Rows from block 4 of the text decoder, named by matrix and row number. Rows with one number belong to one attention dimension. Each number is 128 + 24 x the weight over its row's rms, rounded and kept within 0 to 255. All counts start at 0. After the name is the row's rms in percent of the matrix's.
# q: attention query (decoder.blocks.4.attn.q.weight, 256x256), inputs 128-255
# k: attention key (decoder.blocks.4.attn.k.weight, 256x256), inputs 128-255
q.71 091 [126 111  97 148 149 129 160 126 100 187 123 128 128 142 137 129  95 108 151  79  70 116 120 134 153 122 138 126 145 160 140  97 125  86 143 120 180 144 104  72 150 112 120 104 111 126 131 125 172 115 133 122 155 119 159 105 110 136 130  80 120 140 123 105 140 102  90 149 136 120 104 123 117 102 132 112  91 159 109 140 141  64 109  81 133  97 111 126 165 147  98 126 113 121 158 135 134 121 108 133 125 130 108 106 147 158 146 132 159 121 128 105 117 123 121 103 148 122 137  93 135 104 159 146 133  69 139 138]
k.71 089 [ 76 138 150 140 149 157  95 135 152 140 131 121 104 152 125 124 114 116  90  96 157 116 152 147 133 145 192 131 112 147 131  64  72 149 123  80  97 110 117 112  93 123 119 127 124 134 153 103 116 117 136  95  99 151 116 171 139 124 130 126 108 161 163 139  99 141 139 116 154  91 146 127 131 171 139  68 118  92 145  88 112 112  98 135 133 167 122 128 107 122 100  73 114 116 122 123 107  96  85 171 130 166 130 124 118 143 106 142 125 119 111 120 135 107 138 140 133 155 133 138 100 106 133 126 125 109 137 171]
q.72 103 [132 179 117 164 175 165  96 102 131 142 147 118  86 120 101 155 124 119 157 150 139 119 117 153 165 139 179 149 110  89 112 124 101 149 123 127 119 111 105 120 129 128  99 176 106 127 172 154 119 162 119 128 129  98 147 143 128 110 170 144 102 137 106 165 156 106 153 101 104 182 161 129 151 116 122 128 163 121 116  84  91 148 121 161 117 125 140 154 122 152 133 121 129 155 116  82  92 112 144  95 125 138 133 123 139 103 109 145 118 113 151 133 122 120 119  96 141 134 107 133 139 159 128 117 129 131 135 150]
k.72 094 [120 155 115 116 124 141  81 115  63 145 111 129 134 103 115 111 122 123 146 150 162 104 129 113 161 118 168 107 128 107 134  96  73 143 105  92  81 100 102 119 116 152 121 143 146 117 169 139 144 106  74 123 138  81 148 148 121  94 144  86  93 147  88 152 103 145 137 125 134 139 165 169 130 105 137  90 132 102  96 105  57 119 122 121 133 125 148 130 147 130  95 132 156 154 162 121  94 135 120 134 189 108 139 108 132 110 107 131  95 134 148 157 128 167 136 155 137 128 113 124 121  93 130 122 173  93 147 164]
q.73 094 [122  92 128 134 122  92 189 142 172 155 120 111 163 142 142 124  69 112 119 109 130 172 118 122 134 154 159 109 128 131  83 131 130 156 143  87 135 145 130  86  98 125 139 108 138 143 154  99 140 127 141 144  82 127 117 143 129  88 146 128 133 127 138 130 136 118  69 141 112 112  80 112 116 156 147 111  93 160 110 138 135 117 132  94 148 153  99 123 155 133 126 151 139  92 163 126 143 113 154 108 134 131  98 121 158 109 138 188 134 151 141 105 112 114 150 128 127  92 127 115  75  94 168 169 102 130 124 106]
k.73 096 [114  95 139 132 131 146 116 129 130 162 123 127 102  93  97 127 109 144 139 116 130 127 130 138 142 143 152  56 101 149 109 104  83 128 145 128 114 142  97  95 109 145 119 162 116 137 140 154 171  85 117 112 142 129 119 155 110 117 134 127 121 123 106 158  83 116 133 131 132 132 132 117 138 147 135  98 140 124 139  85  83 136  95  85 127 128  76 149 134 103 116 147 157 111 106  97 132 136  97 147 139 108 130  68 129 107 137 148 111 136  90 110 134 139 134 137 160  89 101 142 174 162 120 105 164 141 120 143]
q.74 104 [129  97 146 112 128  97 158 126 125 134 112 144 117 161 185  81 111 183 126  99 117 131 109 125  89 143  93 126 105 148 126 106 140 137  92 104 152 125 136 152 116 170 139  84 116 149 116 140 136 113 147 156 103 143 148  99 126 100 128  94 110 159 155 117 136 126 109 123 120 157 117 142 103 116 122 125 111 138 121 133 177 152 129 108 118 157 113 113 113 112 189 182 145  95 137 176 146 120 119 127 141 175 120 112 142 177 129  93 134 118 114 122 130 142 149 135 132 120 169 116 122 126 110 120 155 192 124 153]
k.74 096 [125 123 123 128 129  63 145 119 131 107 118 146 143 132 143  60 132 170  95  99 145 149 137 111 107 120  85 116 138 166 177 145 194 153 143 129 113 161 124 128 146 155 168 128 158 134  75  91 116 125 141 132 115 156 148 126 131 152 127 103 102 132 105 137 104 116 137  91 109 116 110 123 103 122 108 161 121 126 122 153 145 138 133 139 135 128 130  93 114 129 131 131 163 131 151 176 140 164 125 150 119 152 116 172 121 140 115 104 122 121 116 144 100 165 103 116 131 113 103  78 118 130 142 157 149 126 121  90]
q.75 103 [ 82 117 104 110  70 126 144 130 128 153 121 112 152 108 117 131 105 143 101 103 131 157 143 142 133 135  76 135 165 133 146 126 116 115 137  93 116 110 150 124 136 128 134 114 111  97 133 131 150 117 147 107 107 159 166 114 144 143  87 113 145  92 162 159 142 126 119 127 162 110  95 121 119 147 136 115 113 185 156 153 133 133 140 161 141 154  95 130 166 143 136  88 132 105 141 149 143 172 148 103 193 142  81  57 147 136 123 146 148 163  98 138 119 122 174  83 125 129 145 106 139  92 119 176 126 137 129  99]
k.75 113 [164 104 124 113 154 128 151  80 110 120 123 128 124 128 110 113 126 111 194 121 128 118 105 120 135 140 110 176 129 149 139 166 120 101 104 129 141 123 126 122 124 120 137 141 135  95 132  94 138 116 134 134 149 159 163 109 148 152 165 121 147 163 149 111 152 138 139 128 150 120  67  99 120 147 122 128 172 127 139 130 171  85 181 126  92 108 127 118 145 149 112 100 136  81 130 158 137 111 130 128 159 143 102 142 124 133 128 137 116 146 135 112 140 101 122 134  51 145 145 147 151 126 129 107 108 141  98 114]
q.76 103 [129 124 149 153 144 139 104 157  85 103 153 100 193 118 106 122  90 119 131 156 137 127 121 154  90  94  86 139 116 148 119 127 123 134 111 127  89 131 145 140 112 133 126 130 153 105  99 112 128 138 171 120 110 127 105 118 140 139 142 136 132 111 117 117 143 113 117 134  87 159 119 102 110 151 137  74 115 186 127 115 124 137 131 134 100 148 153 118 119 153 125 166 106  99 151 144 112 153  89 123  81 133  87 103 144 129 139 145 160 138 108 140 111 156 167 147 108 134 178 109 102  95 129 143 105 119 120 167]
k.76 106 [107 151  88  98 118 101 144  89 148 146 128 174 103 118 151 153 127 108 125 143 149 139 128 136 149 124  97 137 100 121 109 131 141 126 147 132 121 152 127 138 125 118 130 104 113  75 123  78 142 170 139 111 176 112 129 182 125 138 142 125 138 112 107 135 119 146 104 134 115 148 126 106 122 146 136 145  94 158 110 137 151 117 143 112 113 130 156 132 117  89  79 120 115 156  62 141  80  89 139 118 144 138 171 152 129 138 150 110 122 140 175  98 139 113 134  96 110 142 110 113 102 170  96 121 129 113 133  83]
q.77 112 [ 95 189  58 104 125 134 140 139 114 125  91 135 148 112 127 112 128 134 129 193 143 127 180 123 123  82 184 102 140 136  90 133  91 105 139 143 118 144 140 128 118 124 136 102 100 148 149 132 125  99 139 140 139 139  99 130 141 119 129 144 120 139 141 133 145 140 115 162 137 135 139 103 169 157 137 138  90 150 144 119 115 129 145 103 185 123 121 102 218 140 123 133 102 135 145 100 140 164 121 106  84 135 127 114 142 158 162 140 137 159 125 136 135 170 147 139 146 151 153  72 136 124 114 170  98 132 137 104]
k.77 097 [113 116 105 100 120 103 133 136  96 160  98 137 114 151 130 109 148 103 110 132 128 135 129 134 147 115 135 122 115 110 151 127 138 102 109  90 116 197 118 137 126 119 145 129 131 117 156  77 141 141  92 130 138 157 133 156 113 114 168 143 136 151 174 163 158 125 138 100 128  93 164 136 121 109  95 147  67 105 102 133 116 121 152 118 128 113 101 141 130  77 136 132 106 147 101 120  96 128 168 119 175 133 109 119 159 111 136  88  79  85 150 135 119  99 149 151 138 197 121 155  94 144 174 134 137 198 130  64]
q.78 113 [193 146 119 120 140 143 123 122 125 150 123 149 104 133 132 137 128 173 120 144 104 147 107 123 169 131  99 113  80 156 114 105 108 129 128 150  70 126 108 130  72 131 115  87 112 127  94  99 135 149 134 119 157  78 120 102 163 131 144 154 146 111 109 138 154 137 102 152 125 147 156 104 150 194 131  91 106 117 135 147 144 130 119 152 100 128 141 158 123 158 120 154 147 171  97  93 136  88 143 106 120 138 134  78 142  64 129 121  91 141 123  96 112 129 124 133 118 172 115 115 196 148 114 119 144  99 108 161]
k.78 108 [ 83 100 119 107 128 136 172 106 138 183 169 160 109 152 187 152 127  95 134 146 162 134 126 112 121 152 158 149  98 174 109 103 134 119 142 132 134 116 143 115 130 134 144 133 112 147 108 144 101 163 126 109 111 119 177 155 145 137  86 126 118  84 122 126  94 156  90 151 141 159 122 127 105 157 136 142 109 155 168 131  97 134 169 123 139 158 106 118 131 146 120 134 113  97 153 106 163 126 147 172 109 108 123 156 126 161 109 125 146 156 140 103 103 124 117 108 165 160 115 130 113 162 141 157 175 153 107 135]
q.79 111 [149  92 128 115  79 145 103 114 156  98 139 188 145 169 123  73 107 126 110 144 127 129 137 129 145 149 118 172 128 149  96 125 160 155 140 108 133 110 121  95 106 145 107 139 139 130 140  95 137 156 133 153 205 148 147 127 123 137 136 184 111 161 121 133 129 104 112  94 108  94 119 141 154 104 162 145  96 141 126  67 165 151 141 123 118 130 144 114 119 142 127 157 120 142  99 123 122 137 112 123 138 132  79 119 124 156  82 115 124 124 111 123 138  94 176 116 115 124  94 194 119 121  85 116 127 130 177 145]
k.79 109 [116 122 110 158 159 121 141 125 143 130 118 133 112  81  93 149 146  85 151 133 144 150 137 158 160 120 151 127 110 128  89 143  85 114 124 104 112 164 133  92 149  87 124 134 153 141 151 138 102 103  87 123 136  66 157 146 157  79 128 148 107 156 158 163 132 137 123 136 119 148 175 170 155 153 150 127 112 139  91 132 101 111 162 172 164  81 112 165 138  62 122 122  97 132  89 136 122 156 122 129 140 155  96 112 164 121 167 125 140 109 139 117 166 128 105 124  92 165 131 132 171 136  68  99 145 152 143 120]
q.80 117 [110  91 110 109 129 166 150  59 167 128 157 159 115 115 136 153 126 119 113 129 105 119 131 161 137 102 130 153 163 173 145  89 169 125 122 122  90 117  88 146 151 145 124 130 120 156 118 147 128  84 115 122 157  95  93 101 141  93 141 140 117 159 144 174 132 130 124 147 101 151 123 158 112 145 107 113 127 164 119  89 144 123 169 108 125 112  81 129 142 122 127 128 116 159  94 148 140 105 105 167 110  80  60 120 159 155 122 121 170  79 128 121 157 139 165 140 147 172 165 173 145 154  93 143 154 125  80 118]
k.80 124 [102 111 157 126 109  97 167  99 147 136 152 145 146 119 149 117 125 148 101 112 111  95 118 139  35 136  71 107 161 140 127 131 178 104 134 150 111 169 182  91 128 172 131 123  80 144 108 131 126 129 151 140 136 124 149 132 123 145 113 141 142 110 145 128 110 100 133 109 144 136 129 152  89 150 144 132 111 127 132 166 172 102 165 108 117 184  86  88 127 135 140 154 136 122 143 150 118 136 142 142 126 109 108 195 108 121 125 112 123  94  69 159 125 151 122  92 133 108 140  85 144 105 121 140 117 113 137 127]
q.81 106 [162 126 122 118 172 143 155 133 140 181 121 117 136 128 151 128 123 170 137 112 121 103 139 112  69 117 114 153 117 187 159 118 108 134 103 102 139 113 116 141 136 143 148 112 148 136 141  52 128 135 130 183 103 138 160 112 161 169 120 132  85 145 166 133  91  92 107 113  91 145 123 173 123 119 110 132  80 137 100 130 123 132  78 158 102 117 119 106 176 123 116 156 108 127 134 131 123 177 134 108 134 125 158  88 134  94 111 152 145 112 118 130 120 136 124 109 133 117 108 172 156 146 175 125 164 138 132 113]
k.81 115 [139  86 127 152 128 133 110 134 133 114 133 118 108 127 112 132 105 176 114 153  91 124 145  90 136 142 174 110 103 101 124 117 148 166 147 101 126 146 125 151  89 136  89 140 119 121  95 126 148 120 155 146 143 124 132 158 133 100 149 156 120 131 161 180 116 104 153  93 133 155 132  80 155  99  92 125 107 149 120 156 142  85  99 149 130 140 144 110 130 149 122 115 151 129 118 123 167 106 125  96 153  93  96  88 105  72 132 136  72 136 123 118 139 135 134 111 144 170  95 124 156 109 116  77 124  91 137 144]
q.82 112 [100 102  78 163 137 140 128 175 124 123 168 149  88 121 101 120 107 137 104  99 134 153 136 145 146 149 122 113 133 116 139 131 124 125 117 105 133  93 174 130 140 119  93 136 150 144 129  87 108 151 147 149 142 102  87 135 171 157 122  99 134 156 123 145 125  91 140  95 110 170  86 114 135 116  91  99 120 160 111 126 123 111 141 125  70 139 159 120 119 159 115 159 145  85 140 107 128  98 111  91 126 168 121 110 149  99 105 152 131 140 126 119 102  99 138 118 107 161 124 153 108  88 138 136 179 115  81 110]
k.82 106 [148  74 119  95 107 123 124 126 134  86 122 163 120 167 146 134 133 119  99 129  81 150 127 131 146 161 109 185  93 127 119 156 145 134 137 122 124 101 144 134 117 128 159 134 122 132 116 120 132 164 111 115  92 146 156 164  86 122 155 138 152 140 107  92  94 128  91  97 157 147 139 164 130 136 120 124 143 143  88 107 155 122 108 132 116 144 154 137 118  77 115 132 130 125 107 135  94 125 120 141 129 192  99 139 143  91 133 151 126 131 146 136 129 137 125 151  98 158 111 138 127  48 110 105 127 120 108 117]
q.83 099 [118 107 119 144 143 101 136 125  96 142 164  97 126 108  91 145  90 132 129  97 104 152 137 146 118 165 152 143 154 122 148 107 134 160  96 139  84 170 152 138 144 119 151 133 148 181 113 123 108 133 102 117 159 139 104 140 113 160 149 187 155 179 126 107  90 129 101 129 119 114 111 137  94 133 139 158  80 135 146  98 112  95 131 180 148 135 141 148 126 132 116  51 107 126 114 133 162 129 141 107 125  68 146 131 105 119 124 138 142 128 115 139 153 142 139 110  98 105 134 158  85 135 105 129 127 146 145 111]
k.83 099 [137 109 114 168 125 137 105 121 150 139 118 117 112  97 139 132 136 117 167 143  99 101 106 134 116 170 151 131 115 122 127 108 109 139 147  96 124 142 146 119 147 129 142 124  96  84 149 152  92 111 132  96 116 129 123 124 155 111 134 142 154  77 116 133 136 120 150 160 175 136 134 125 108 145 113 114 134 144 120 126 124  89 137 106  71 131  89 124 139 136 121 133 133 166 133 115 106 139 162  76 159 156  87  98 152  79 109 154 132 104 128 107 127 160 128 135  97 161 133 135 141  99 140 130 123 162 156 118]
q.84 117 [ 86 115 122 122 132 127 107 166 128  99 135 119 153 104 165 103 111 149 107 131 153 140  90 110 124 111 159 125 172 111 152 163 126 127 128 120  85 126 161 159 104 119 108  99 112 179 107 148 137  85  89 108 147 119 138 147  74 120 166  96 138  96 177 156 127 148 113 140  79 120 101 115 140 142 154 144 119 159 166 150 110 127  83 122 133 175 150 147 123 150 141 117 123 132 112 125 110 109 132 103 127 128 100 143 110 178 106 110 111 125 124 151 145 114 123  99  65 137 143 133 145 147 162 148 153 160 146 129]
k.84 112 [173 127 131 113 119  85 154 112 107 143  89 166 136 148 110 142 119 104 124 121 101 139 133 105 145 147 143 122 128  94 129 125 170 108 136 126 178  90 152 173 148  92 109 138 131 131 102 146 110 113 116 113 139 106 160 165 116  59 143 125  68 121 107 186 116 150 175 104 133 115  94 121 118 149 148 176 121 136  92 124 153  98 154  84 104 127 125 123 140 140 152 148 160 149 148 149 134 127 128 155 143 129 114 142 124 140 169 147 133  84 127 113 133 164  92 104 111 102 173 126 153 129  68 109 131 122 111 106]
q.85 116 [143 122 123 150 135  91 141 118 156  68 139 130 137 127  64 117 103 139 136 122 140 138 160 108 113 109 138 138 111 125 140  97  98 111 142 120 151 123 107  65  85 169 108 122 165 160 148 137 152  93 117 118 153 151  91 149 140 115  79  90 123 131 137 170  96  98 153 122 108 124 120 149 157  87 118 117  82  96  48 149 132 162 102 148 173 143 147  82 135 102 114 128 105 114 141 117 135 115 125 131 138 126 164 121 121 131 179 105 117 135 166 100 109 106 147 108 103 144 144 121 139  89 130 143 127 129 157 135]
k.85 113 [140 130 132 132 120 148 101  93 118 100 106 105 140 162  83 115 179 107 144 148 127 169 141  93 127 145 135 117 169  92 140 128 180  93 120 115 129  94 130 121  74 103 106 104  87 178 152  95 119  99 103 130 144 150 127 151 152  93 136 131 155 134 114 161  90 138 103 140 123  92 116 108 114 120  96 111 152 125 112 156  94 107 110 147 104 169 146 140  81 114 122  89 118 122 123  89 162 126 126 132  99 131 115 124 166 138 135 133 179 166 140 157 153  95 152 105  94 131 110 141  91 133 151 124 171 111 144 117]
q.86 114 [ 94  95 119 160 179 116 113 104 167 121 124 154 135  88 163 138 123 103 145 157 117 139  73 146 129 124 123  92 127 115 124 131 138 115 118 138 128 139 115 110 154  68 122 160 120 140 155 117 144 142 132 150 164  78 152 145 125 127 128 146 132  96 121 141 116 103 117 175 152 118 122 134 130  89 135 112 104 106 116 166 122 119 136 101  99 109 149 100 112  86 160  96 118 138 162 156 155 105 164  97 146 232 117 139 148 127 132 139 132 113 125 120 139 118 114 150 124  90 115 124 179 128 129 111 166 136 156 127]
k.86 116 [107 103 112 146 147 112 101 149 130 111 153 140 126 130 144 150 158 104 154 146 124 175 143 164 115 140 160 107 109  62  88 139 162 166 139 121 108 123 163 104 171  95 138 113 120 126 109 145 117 118 140  94 103 118 131 124 126 141  92 177 158 116  62 136 106 105 145 112 145 135 110 115 154 125 195 145 115 126  90 128 131 112 119 115 140 123 150 157  87 113  92 128 124 154  81 156 128 145 110 144 135 187 115 130 108 174 130 144 121 139  95 107 126 168 163 122 159 106 158 140 103 162 128 198 109 130 161 122]
q.87 117 [128 102 111 114 135 100  97 106 155  88 120  62  61 110 132 142 117 146 152  58  96 162 121 155  90 108 131 157 141 147 138 138 101  80 163 116 110 108 118 111  99 114 125 153 125 129  95 151 148 119 133 160 125 124 163 191 165 163 121 119 102 103 133 139 109 153 114 186 150 181 139 154 133 116 120 113 122 138 108  91 127 141 112  80 129 169 120  92 167 108 173 101 100 119 107 119 140 148 123  97 160 156  67 110 162 119 140 128 144 139 121 135 153 123 100 112 137 134 134 140 154 129 115 149 118 138 150 154]
k.87 119 [137 119 119 113 109 137 115 137 158 169 153  99  68 131  89  64 129 119 100 175 118  93  96 128 113 104 147 141 117 124 146 132 140 130 135 118 127  94 136 158 139 101 180 153 117 118  85 129 109 128 136 140 109 125 127 143 138 136 114 133  92 113 102 124 104 117 141 142 121 127 121 115 110 112 146 173 154 164 152 102 128 164 150  71 112 146 150 107 123 102 123 170 103 126 184 152 176 154 124 136 120 143 157 168 120 129 119  93 106 131 109 134 126 134 126 132 141 155 123 132 129 141 175 133 136 161 122 159]
q.88 103 [111 128 173  87 108 105 185 116 111 129 146 119 124 110 126 168 140  62  99 113 126 112 105 144 166 166 135 141  89 103 100 118 145 157 117 145 149 172 112  74 156 168  97 155 139 112 155 147 133  83 116 165 135 145 133 151 109 132 136 130 130 159 144 128 123 100  83  89 111 133 144 165 133 150 132 158  90  84  85 122 118 104 131 118  68 131 135 142 135 128 133  60 124 108 129 122 135 184 130  92 141 138 107 135 115 106 110 143 125 126 122 143 167  91 116 127  85  97 120 136 110 180 140 108 145 158 175 124]
k.88 106 [103 159 143 129 119 125 137 106 174 162 111 127  67 159 150 125 141  98 103 173 144 129 129 149 180 129 163 137 133 124 124 129 121 126 107 101 118 131 140 111  96 137  99 156 143 110 160 115 141 101 137 107 136 175 127 127 161  82 101 118 117 131 117 131 148 162 151 124 148 103 120 130 148 166 159  94  99 160 165  96 103 113 155 130 122 102 156 127 108  66 123 153 117 137 102 145 145  90 107 110 133 214 136 128 156 107 121 102 111 157 146  81 131 111 126 144 120 169 138 110 122 126 131 133 144 138 151 132]
q.89 108 [134 151 103  77 117 111 139 110 118 150  71 158 110 100 185 128 105 152 142 131 150 134 136 143 137 132 129 123 126 172 136 133 149 140 139 136 125 141 113  80 109 114 133 114 144  92 131 142  92 121 112 130 104 122 157 108 155 141 125 159 147 149 135 138 127 120 152 103 129 113 137  87 108 189 114 121  88 109  87 189 126 118 143 116 125 104 111 134 183 190 122 121 147 117 101 126 113 141  99  66 134 124 141 142 130  94 155 105  87 122  95 140 106 153 137 140 169 129 128 125 139  98 138 153 135 155 156 116]
k.89 110 [128  96 112 145 149 106 145  91 141 144 124 126 127 100 136 124  96 137 150 109 104  95  86 117 188 134 118 127 107 180 118 122 115 130 120 137  94 145 161 123  80 141 105 127 112 143 155 151  97  93 124  94 110 121 145 152 104 151 134 139 103 114 139 120 106 133 159 169  70 115 107 115 123 104 137 102 143 139 108 124  96 147 145 158 154 127 128 142 122 154 120 144 125 179  87 123 131 103  78 102 143 119 151 153 159 133 174  96 132 129 134 109 131  82 130 100 112 116 115 103 108 168 117 115 179 122 119 142]
q.90 110 [ 88 110 118 129 111 151 106 161 100 125 142 180 139 132 127 130 116  67 119 138 159 107 187 105 159 139 128 180 100 127 157 133 123 112 119 142 164 120 127 175  92 176 120 146 121 140 114 116  93  66 137 145 141 112 102  86 132 156 126 146 138 122  73 126  77 151  82 122 152 162 144  87 100 101 113 116 134 109  98 136  68 111 132 136 140 159 116 116 156 116 151 128  93 119 141 105 115 165 137 114 124 131 169 156 142 135 140 102 142  94 104 117 131 111 138 147 147 171 154 100  99 101 101 151 127 161 119 109]
k.90 110 [136 120 139 126 136 126  77 116 138 107 150 113 118 191 114 132 129  84 116 113 132 118 110  95 128 155  95 165 163 147 145 121 160 108 100 148 133 127 111 135 166 179 151 139 120 108 196 201 131 130 100  98 157  83  96  81 110 166 132  95 142 104 142 156  97 116  80 131 138 110 105 113 171 117 110 121 148 134  65 160 123 132 147 188 118 105 125  98 119  98 122 177 157 125 150 101  76 121 126 126 144 130 147 141 131 142 100 138 117 122 123 164 125 139 128 130 131 140 165 119 125 134 160 115 127 157 111  88]
q.91 107 [113 114 108 100 173 121 134 132 136 140 130 115 139 132 140 131 116 144  99 134 125 135 118 131 126  89 145 160 131 110 113 104  84 105 133 145 143 128 119 136 100 133 113 141 148 163 155 125 117 183  57 151 112 101 110 128 139 135 145 171 146 148 126 141  78  96 121 123 120 113 133 124 142 149 169 184 115 131 111 128 142 123 100 142 130 153 129 105 119 134 129 105 115 101  81 101  88 153 136 100 189 157 150 139  97 139 104 192 118  87 115 171 116 130 168 145 141 140 146 103 132 118 161 155 117 143 136 103]
k.91 107 [116 122  81 115 169 154 170  83 132 127 118 141 108 122  99 135 159 120 166 124 171 110 108 111 169 119 157  93 122 113 169 148 122 131 115  91 124  81  72 167 154 173 100  99 112 124 158 124 129 128  86 122 171 184 115 138 153 164 134 107 119 131 170 142  57 123 137 119 154 132  59  96 144 121 112 142  98 147 136 142 103 139  93 147 132 111 119  87 106  88  94 134 107 137 120 114 142 145 128 109 140  99 100 135 108 117 148 141 152 139 109 129 174 122 154 105 130 116 104  73 129 104 127 156 127  96 116 121]
q.92 111 [105 142 140 144 144 143 116 131  77 162 102 103 159 103 138 159 166 140 127  78 135  85 157 153 150 142 117 130 116 112 124 145 119 142 138 124 149 157 153 119  98 142 127 169 159 118 119 128  89  90 177 130 150 124 110 151 116 168  89 126 119 145 124 163 120 145 120 149 113 117 139 178 115 154 126 125 106 159 108 142 147  97 138 151 146 136 121 135 135 182 117 120 105 165 149 143 132 109  59 124 106 133 121 162  90 132 130 168 117 127 128  84  94 106 127 139 135 113 130 126 136 153 189 179 132 150 109 114]
k.92 110 [137 133 157 119 130  89  90 122 125 111 194 111 153 107 131 163 162  81 134 140 114  75 114 118 118 202 139 108 149 135  80 134 140  93 101 139 132 170 149 122  97  88 128 119 109 140 152 143 134 129 124 131 149 158 125 157 126 125  93 158 154 122 187 126 103 121 111 144 123 111 164 117 146 123 114 130 131 150 115 102  89 112 161 109 124 131 147 148  86 124 122 133 143 176 159 126 126 114 108 104 153 162 118 111  93  57 134 129 137 154 141  93 115 126 122 124 116 133  95 169 148 111 165  96 162 108 123 142]
q.93 112 [158 100  88 172 156 138 129 134 144 158 123 156 162 155 174 128 171 149 168 119  81 125 148 140 121 136 103 127 158 135 105 129 108 132 122 137 121 109  82 168 126 110 110 148 119 130 109 105 127 119 137 153  95 144 129 153 141 180 123  91 115 160 145  95  86  94 161 121 102 148 127 117 176  94 112 141 131 130 119 108 124 126 132  82 137 141 113 171 139  67 120 211 116 142 128 112 115 154 148 106 105  87 133 144 124 179 135 119 178 117 145 115 136 130 138 123 126 100  61 146 142 130 111 111  96 117 133 111]
k.93 112 [139 126 178 171 152 134 130 116 169 131 135 111 128 134  91  94 104 157 118 120 143 134 120 144 163 111 134 124 159 109  86 143 157 156 122 166 126  87 109 155 146  81 121 147 108 112 123 144 130 181 128 140 127 125 128 152  91 143 164 126 115 129  95 149 121 143 130  81 145 138 124 176 122  85 123 197 143 123 141 118 137 124 127 126 144 136 105 154 127 102  89 107 189 121 137 174 103 140 155 122  87  76 133 107 147 122 155 109 108 140 111 117  87 125 130 120 123 166  88 168 126 147  71 134 113  86 100  84]
q.94 110 [103 164 115 135 172 188 127 135 132 137  92 139 144 157 130 156 150 139 132 161 125 115 111  89 103 110 108 127 123 113 137 117 129 121 120 136 102 151 131 102 108 170  90 124 128 102  86 165  71 147 133 137 114 126  63 120 162 106 143 126 155 119 122 126 107 105 115  95 138 129 166 115 101 167 142 114 152 174 142 160 138 109 130 164 126 135 112  76 100 143  94  86  90 152  91 146 125 123 105 116 135 147 149 152 129 121 176 153 178 142 107 110 149 136 129 125  98 147 131  93 145 157 156 126 137  82 131 121]
k.94 112 [125 135 148 144 159 121 152 103 136 140 139 120 157 141 124 160 138 103 158 142 118 138 107 116 142 145 141 112 161  95 135 124 119 135 119 135 112 143 102 134 146 146 133 102 136 130 112  79 139 141 122 122 113 135 109 119 119 107  88 160 100 121 172  92 113 123 137  77 111 117 165 116 150 131 101 161  83 156 165 134 137  57  89 141  87 155 142 131  81 156 107 111 144  97  95 110 110  96 119 117 125 118 133 139 140 144 109 131  91 106  84 143 162 153 122 133 124 125 127 109  86  96 152 108 164  94 138 118]
q.95 109 [128 142 121  95 109  87  93 105 112 111 122 120  97 158 102 129 149 165 116 104 120 131 149 139 154 113  96 153 112 162 140  86 122 124 145 104 134 133 140 137 123 124 127 153 134 114 118 138 155 129 141 121 164 162 148 113 117 145 131 124 142 147 138 141 131 138 123 134 131 177 160 146 163  65 145 135  99  79 135 166 147  80 123 120 115 154 124 139 128  83 146 154 148 128  91 118 154 139 113  93 170 136 189 112 108 120 102  77  97 126 145 107 123 133 152 123 123 205 118 152 114 105 134  99 169 138 150  64]
k.95 107 [140 111 149 153 176 108 110 132 146  85 145 128 147 138  81 155 124 126 138 161 125 167 140 110 130 126 161 136 130 150 154 113  90 112 114 128 137 103  75 110 122 125 155 169 104 126 169 136 107  96 100 149 113 149 109 162 147 117 164 123  69 136 101  64 128 147 112 106 109 149 151 108 184 181 134 130  98 129 137 154 124 177 118 151  95 164 130  85 166 124 149 127 121 138 141 111 109 103 151 144 139 126 106 127  96 124 145  98 114 116 130 142 156 126 131  56 158 159 122 154 143 128 117 155  77 147  94 128]
q.96 121 [101 153 104 111  99 104 127 166  84 123 185 148 108 149 109 132 122 120 134 115 136 112 145 144  86 119 116 142 131 128 153 135 157 137 167 165 140 133 144 132 135 138 158 144 124 148 102 106  86 141  96  91 123 177 116  86 120 174 112  96  96 145  74  98 117 180 149 112 125 136 131 138  98 118 131 170 151  97 137 175 100 129 100 128 117 132 150 124 102 138 113 137 114  99 137 132 151 119 104 123  87 102 145 160  93 147  92  89 141 119  98 141  86 162 138 143 120 156 120 170  99 132 115 156 128 111 119  90]
k.96 091 [102 151 129 100 148 151 153 130 119 148  83 155 112 159 138 176 121 142 115 133 132 144 151  81 143 111 100 138 115 140 139  95 112 135 125  99 129 134 149 126  68 113 120 111 112 109 120  86  93 113 114 122 153 153 163 108 114 155 149 119 113  80 113 141 112 122 168 114 121 122  91 105 109 132 121 169 115 150 104 142 123  62 121 151 150 109 108 118 152 122 144 102 118 118 143 125 173 126 102 176 135 127 172 140 101 118 118 123 136 125 117 139 128 113 118 147 146 167 130 147 112 158 109 123 139 140 105 134]
q.97 098 [101 116 151 147 140 118  93 112 119 141 160 178 131 134 123 102 122 143 134 111 133 111 131 184 116 114 114 131 136 113 111 134 140 163 109 113 113 138 164 157  85 149  94 180 107 123  95 134  96 114 117 109 136 157 131  88 146 144 138 101 115  94  89 143 127 183 174 107 130 128 153 154 133  79 101 133 109 124 131 146  85 142 105 126 112 128 153 120 126 108 137 142 132 153 148 137 161 135  99 146 109 102 139 167  93 115 112 100 144 132  83 137 109 142  81 105 115 135 123 153 111 124 143 139 123 116 143 108]
k.97 089 [111 161 105 127 129 132 113 115 162 118 118 135 176  91 146 123 120 131 129 161 193 148 136 103 155  95 138  81 155 110 120 157 108 155 157 132 115 127 120 139 110 118 129 148 131  75 102 134 159 143 125 149 128 139 137 117 129 136 143  89 114 144 102 150 137 114 139 188 108 173 134 123 119 104 119 116 132 107 116 172 136 115 142 143 123 136  82 157 140 132  96 121 148 158 145 145 102 129 131 166 152 125  97 137 129  86 116 109 122 118 167 139  53 141 159 158  78 175 121 137 102 159 169 105 167 167 127 102]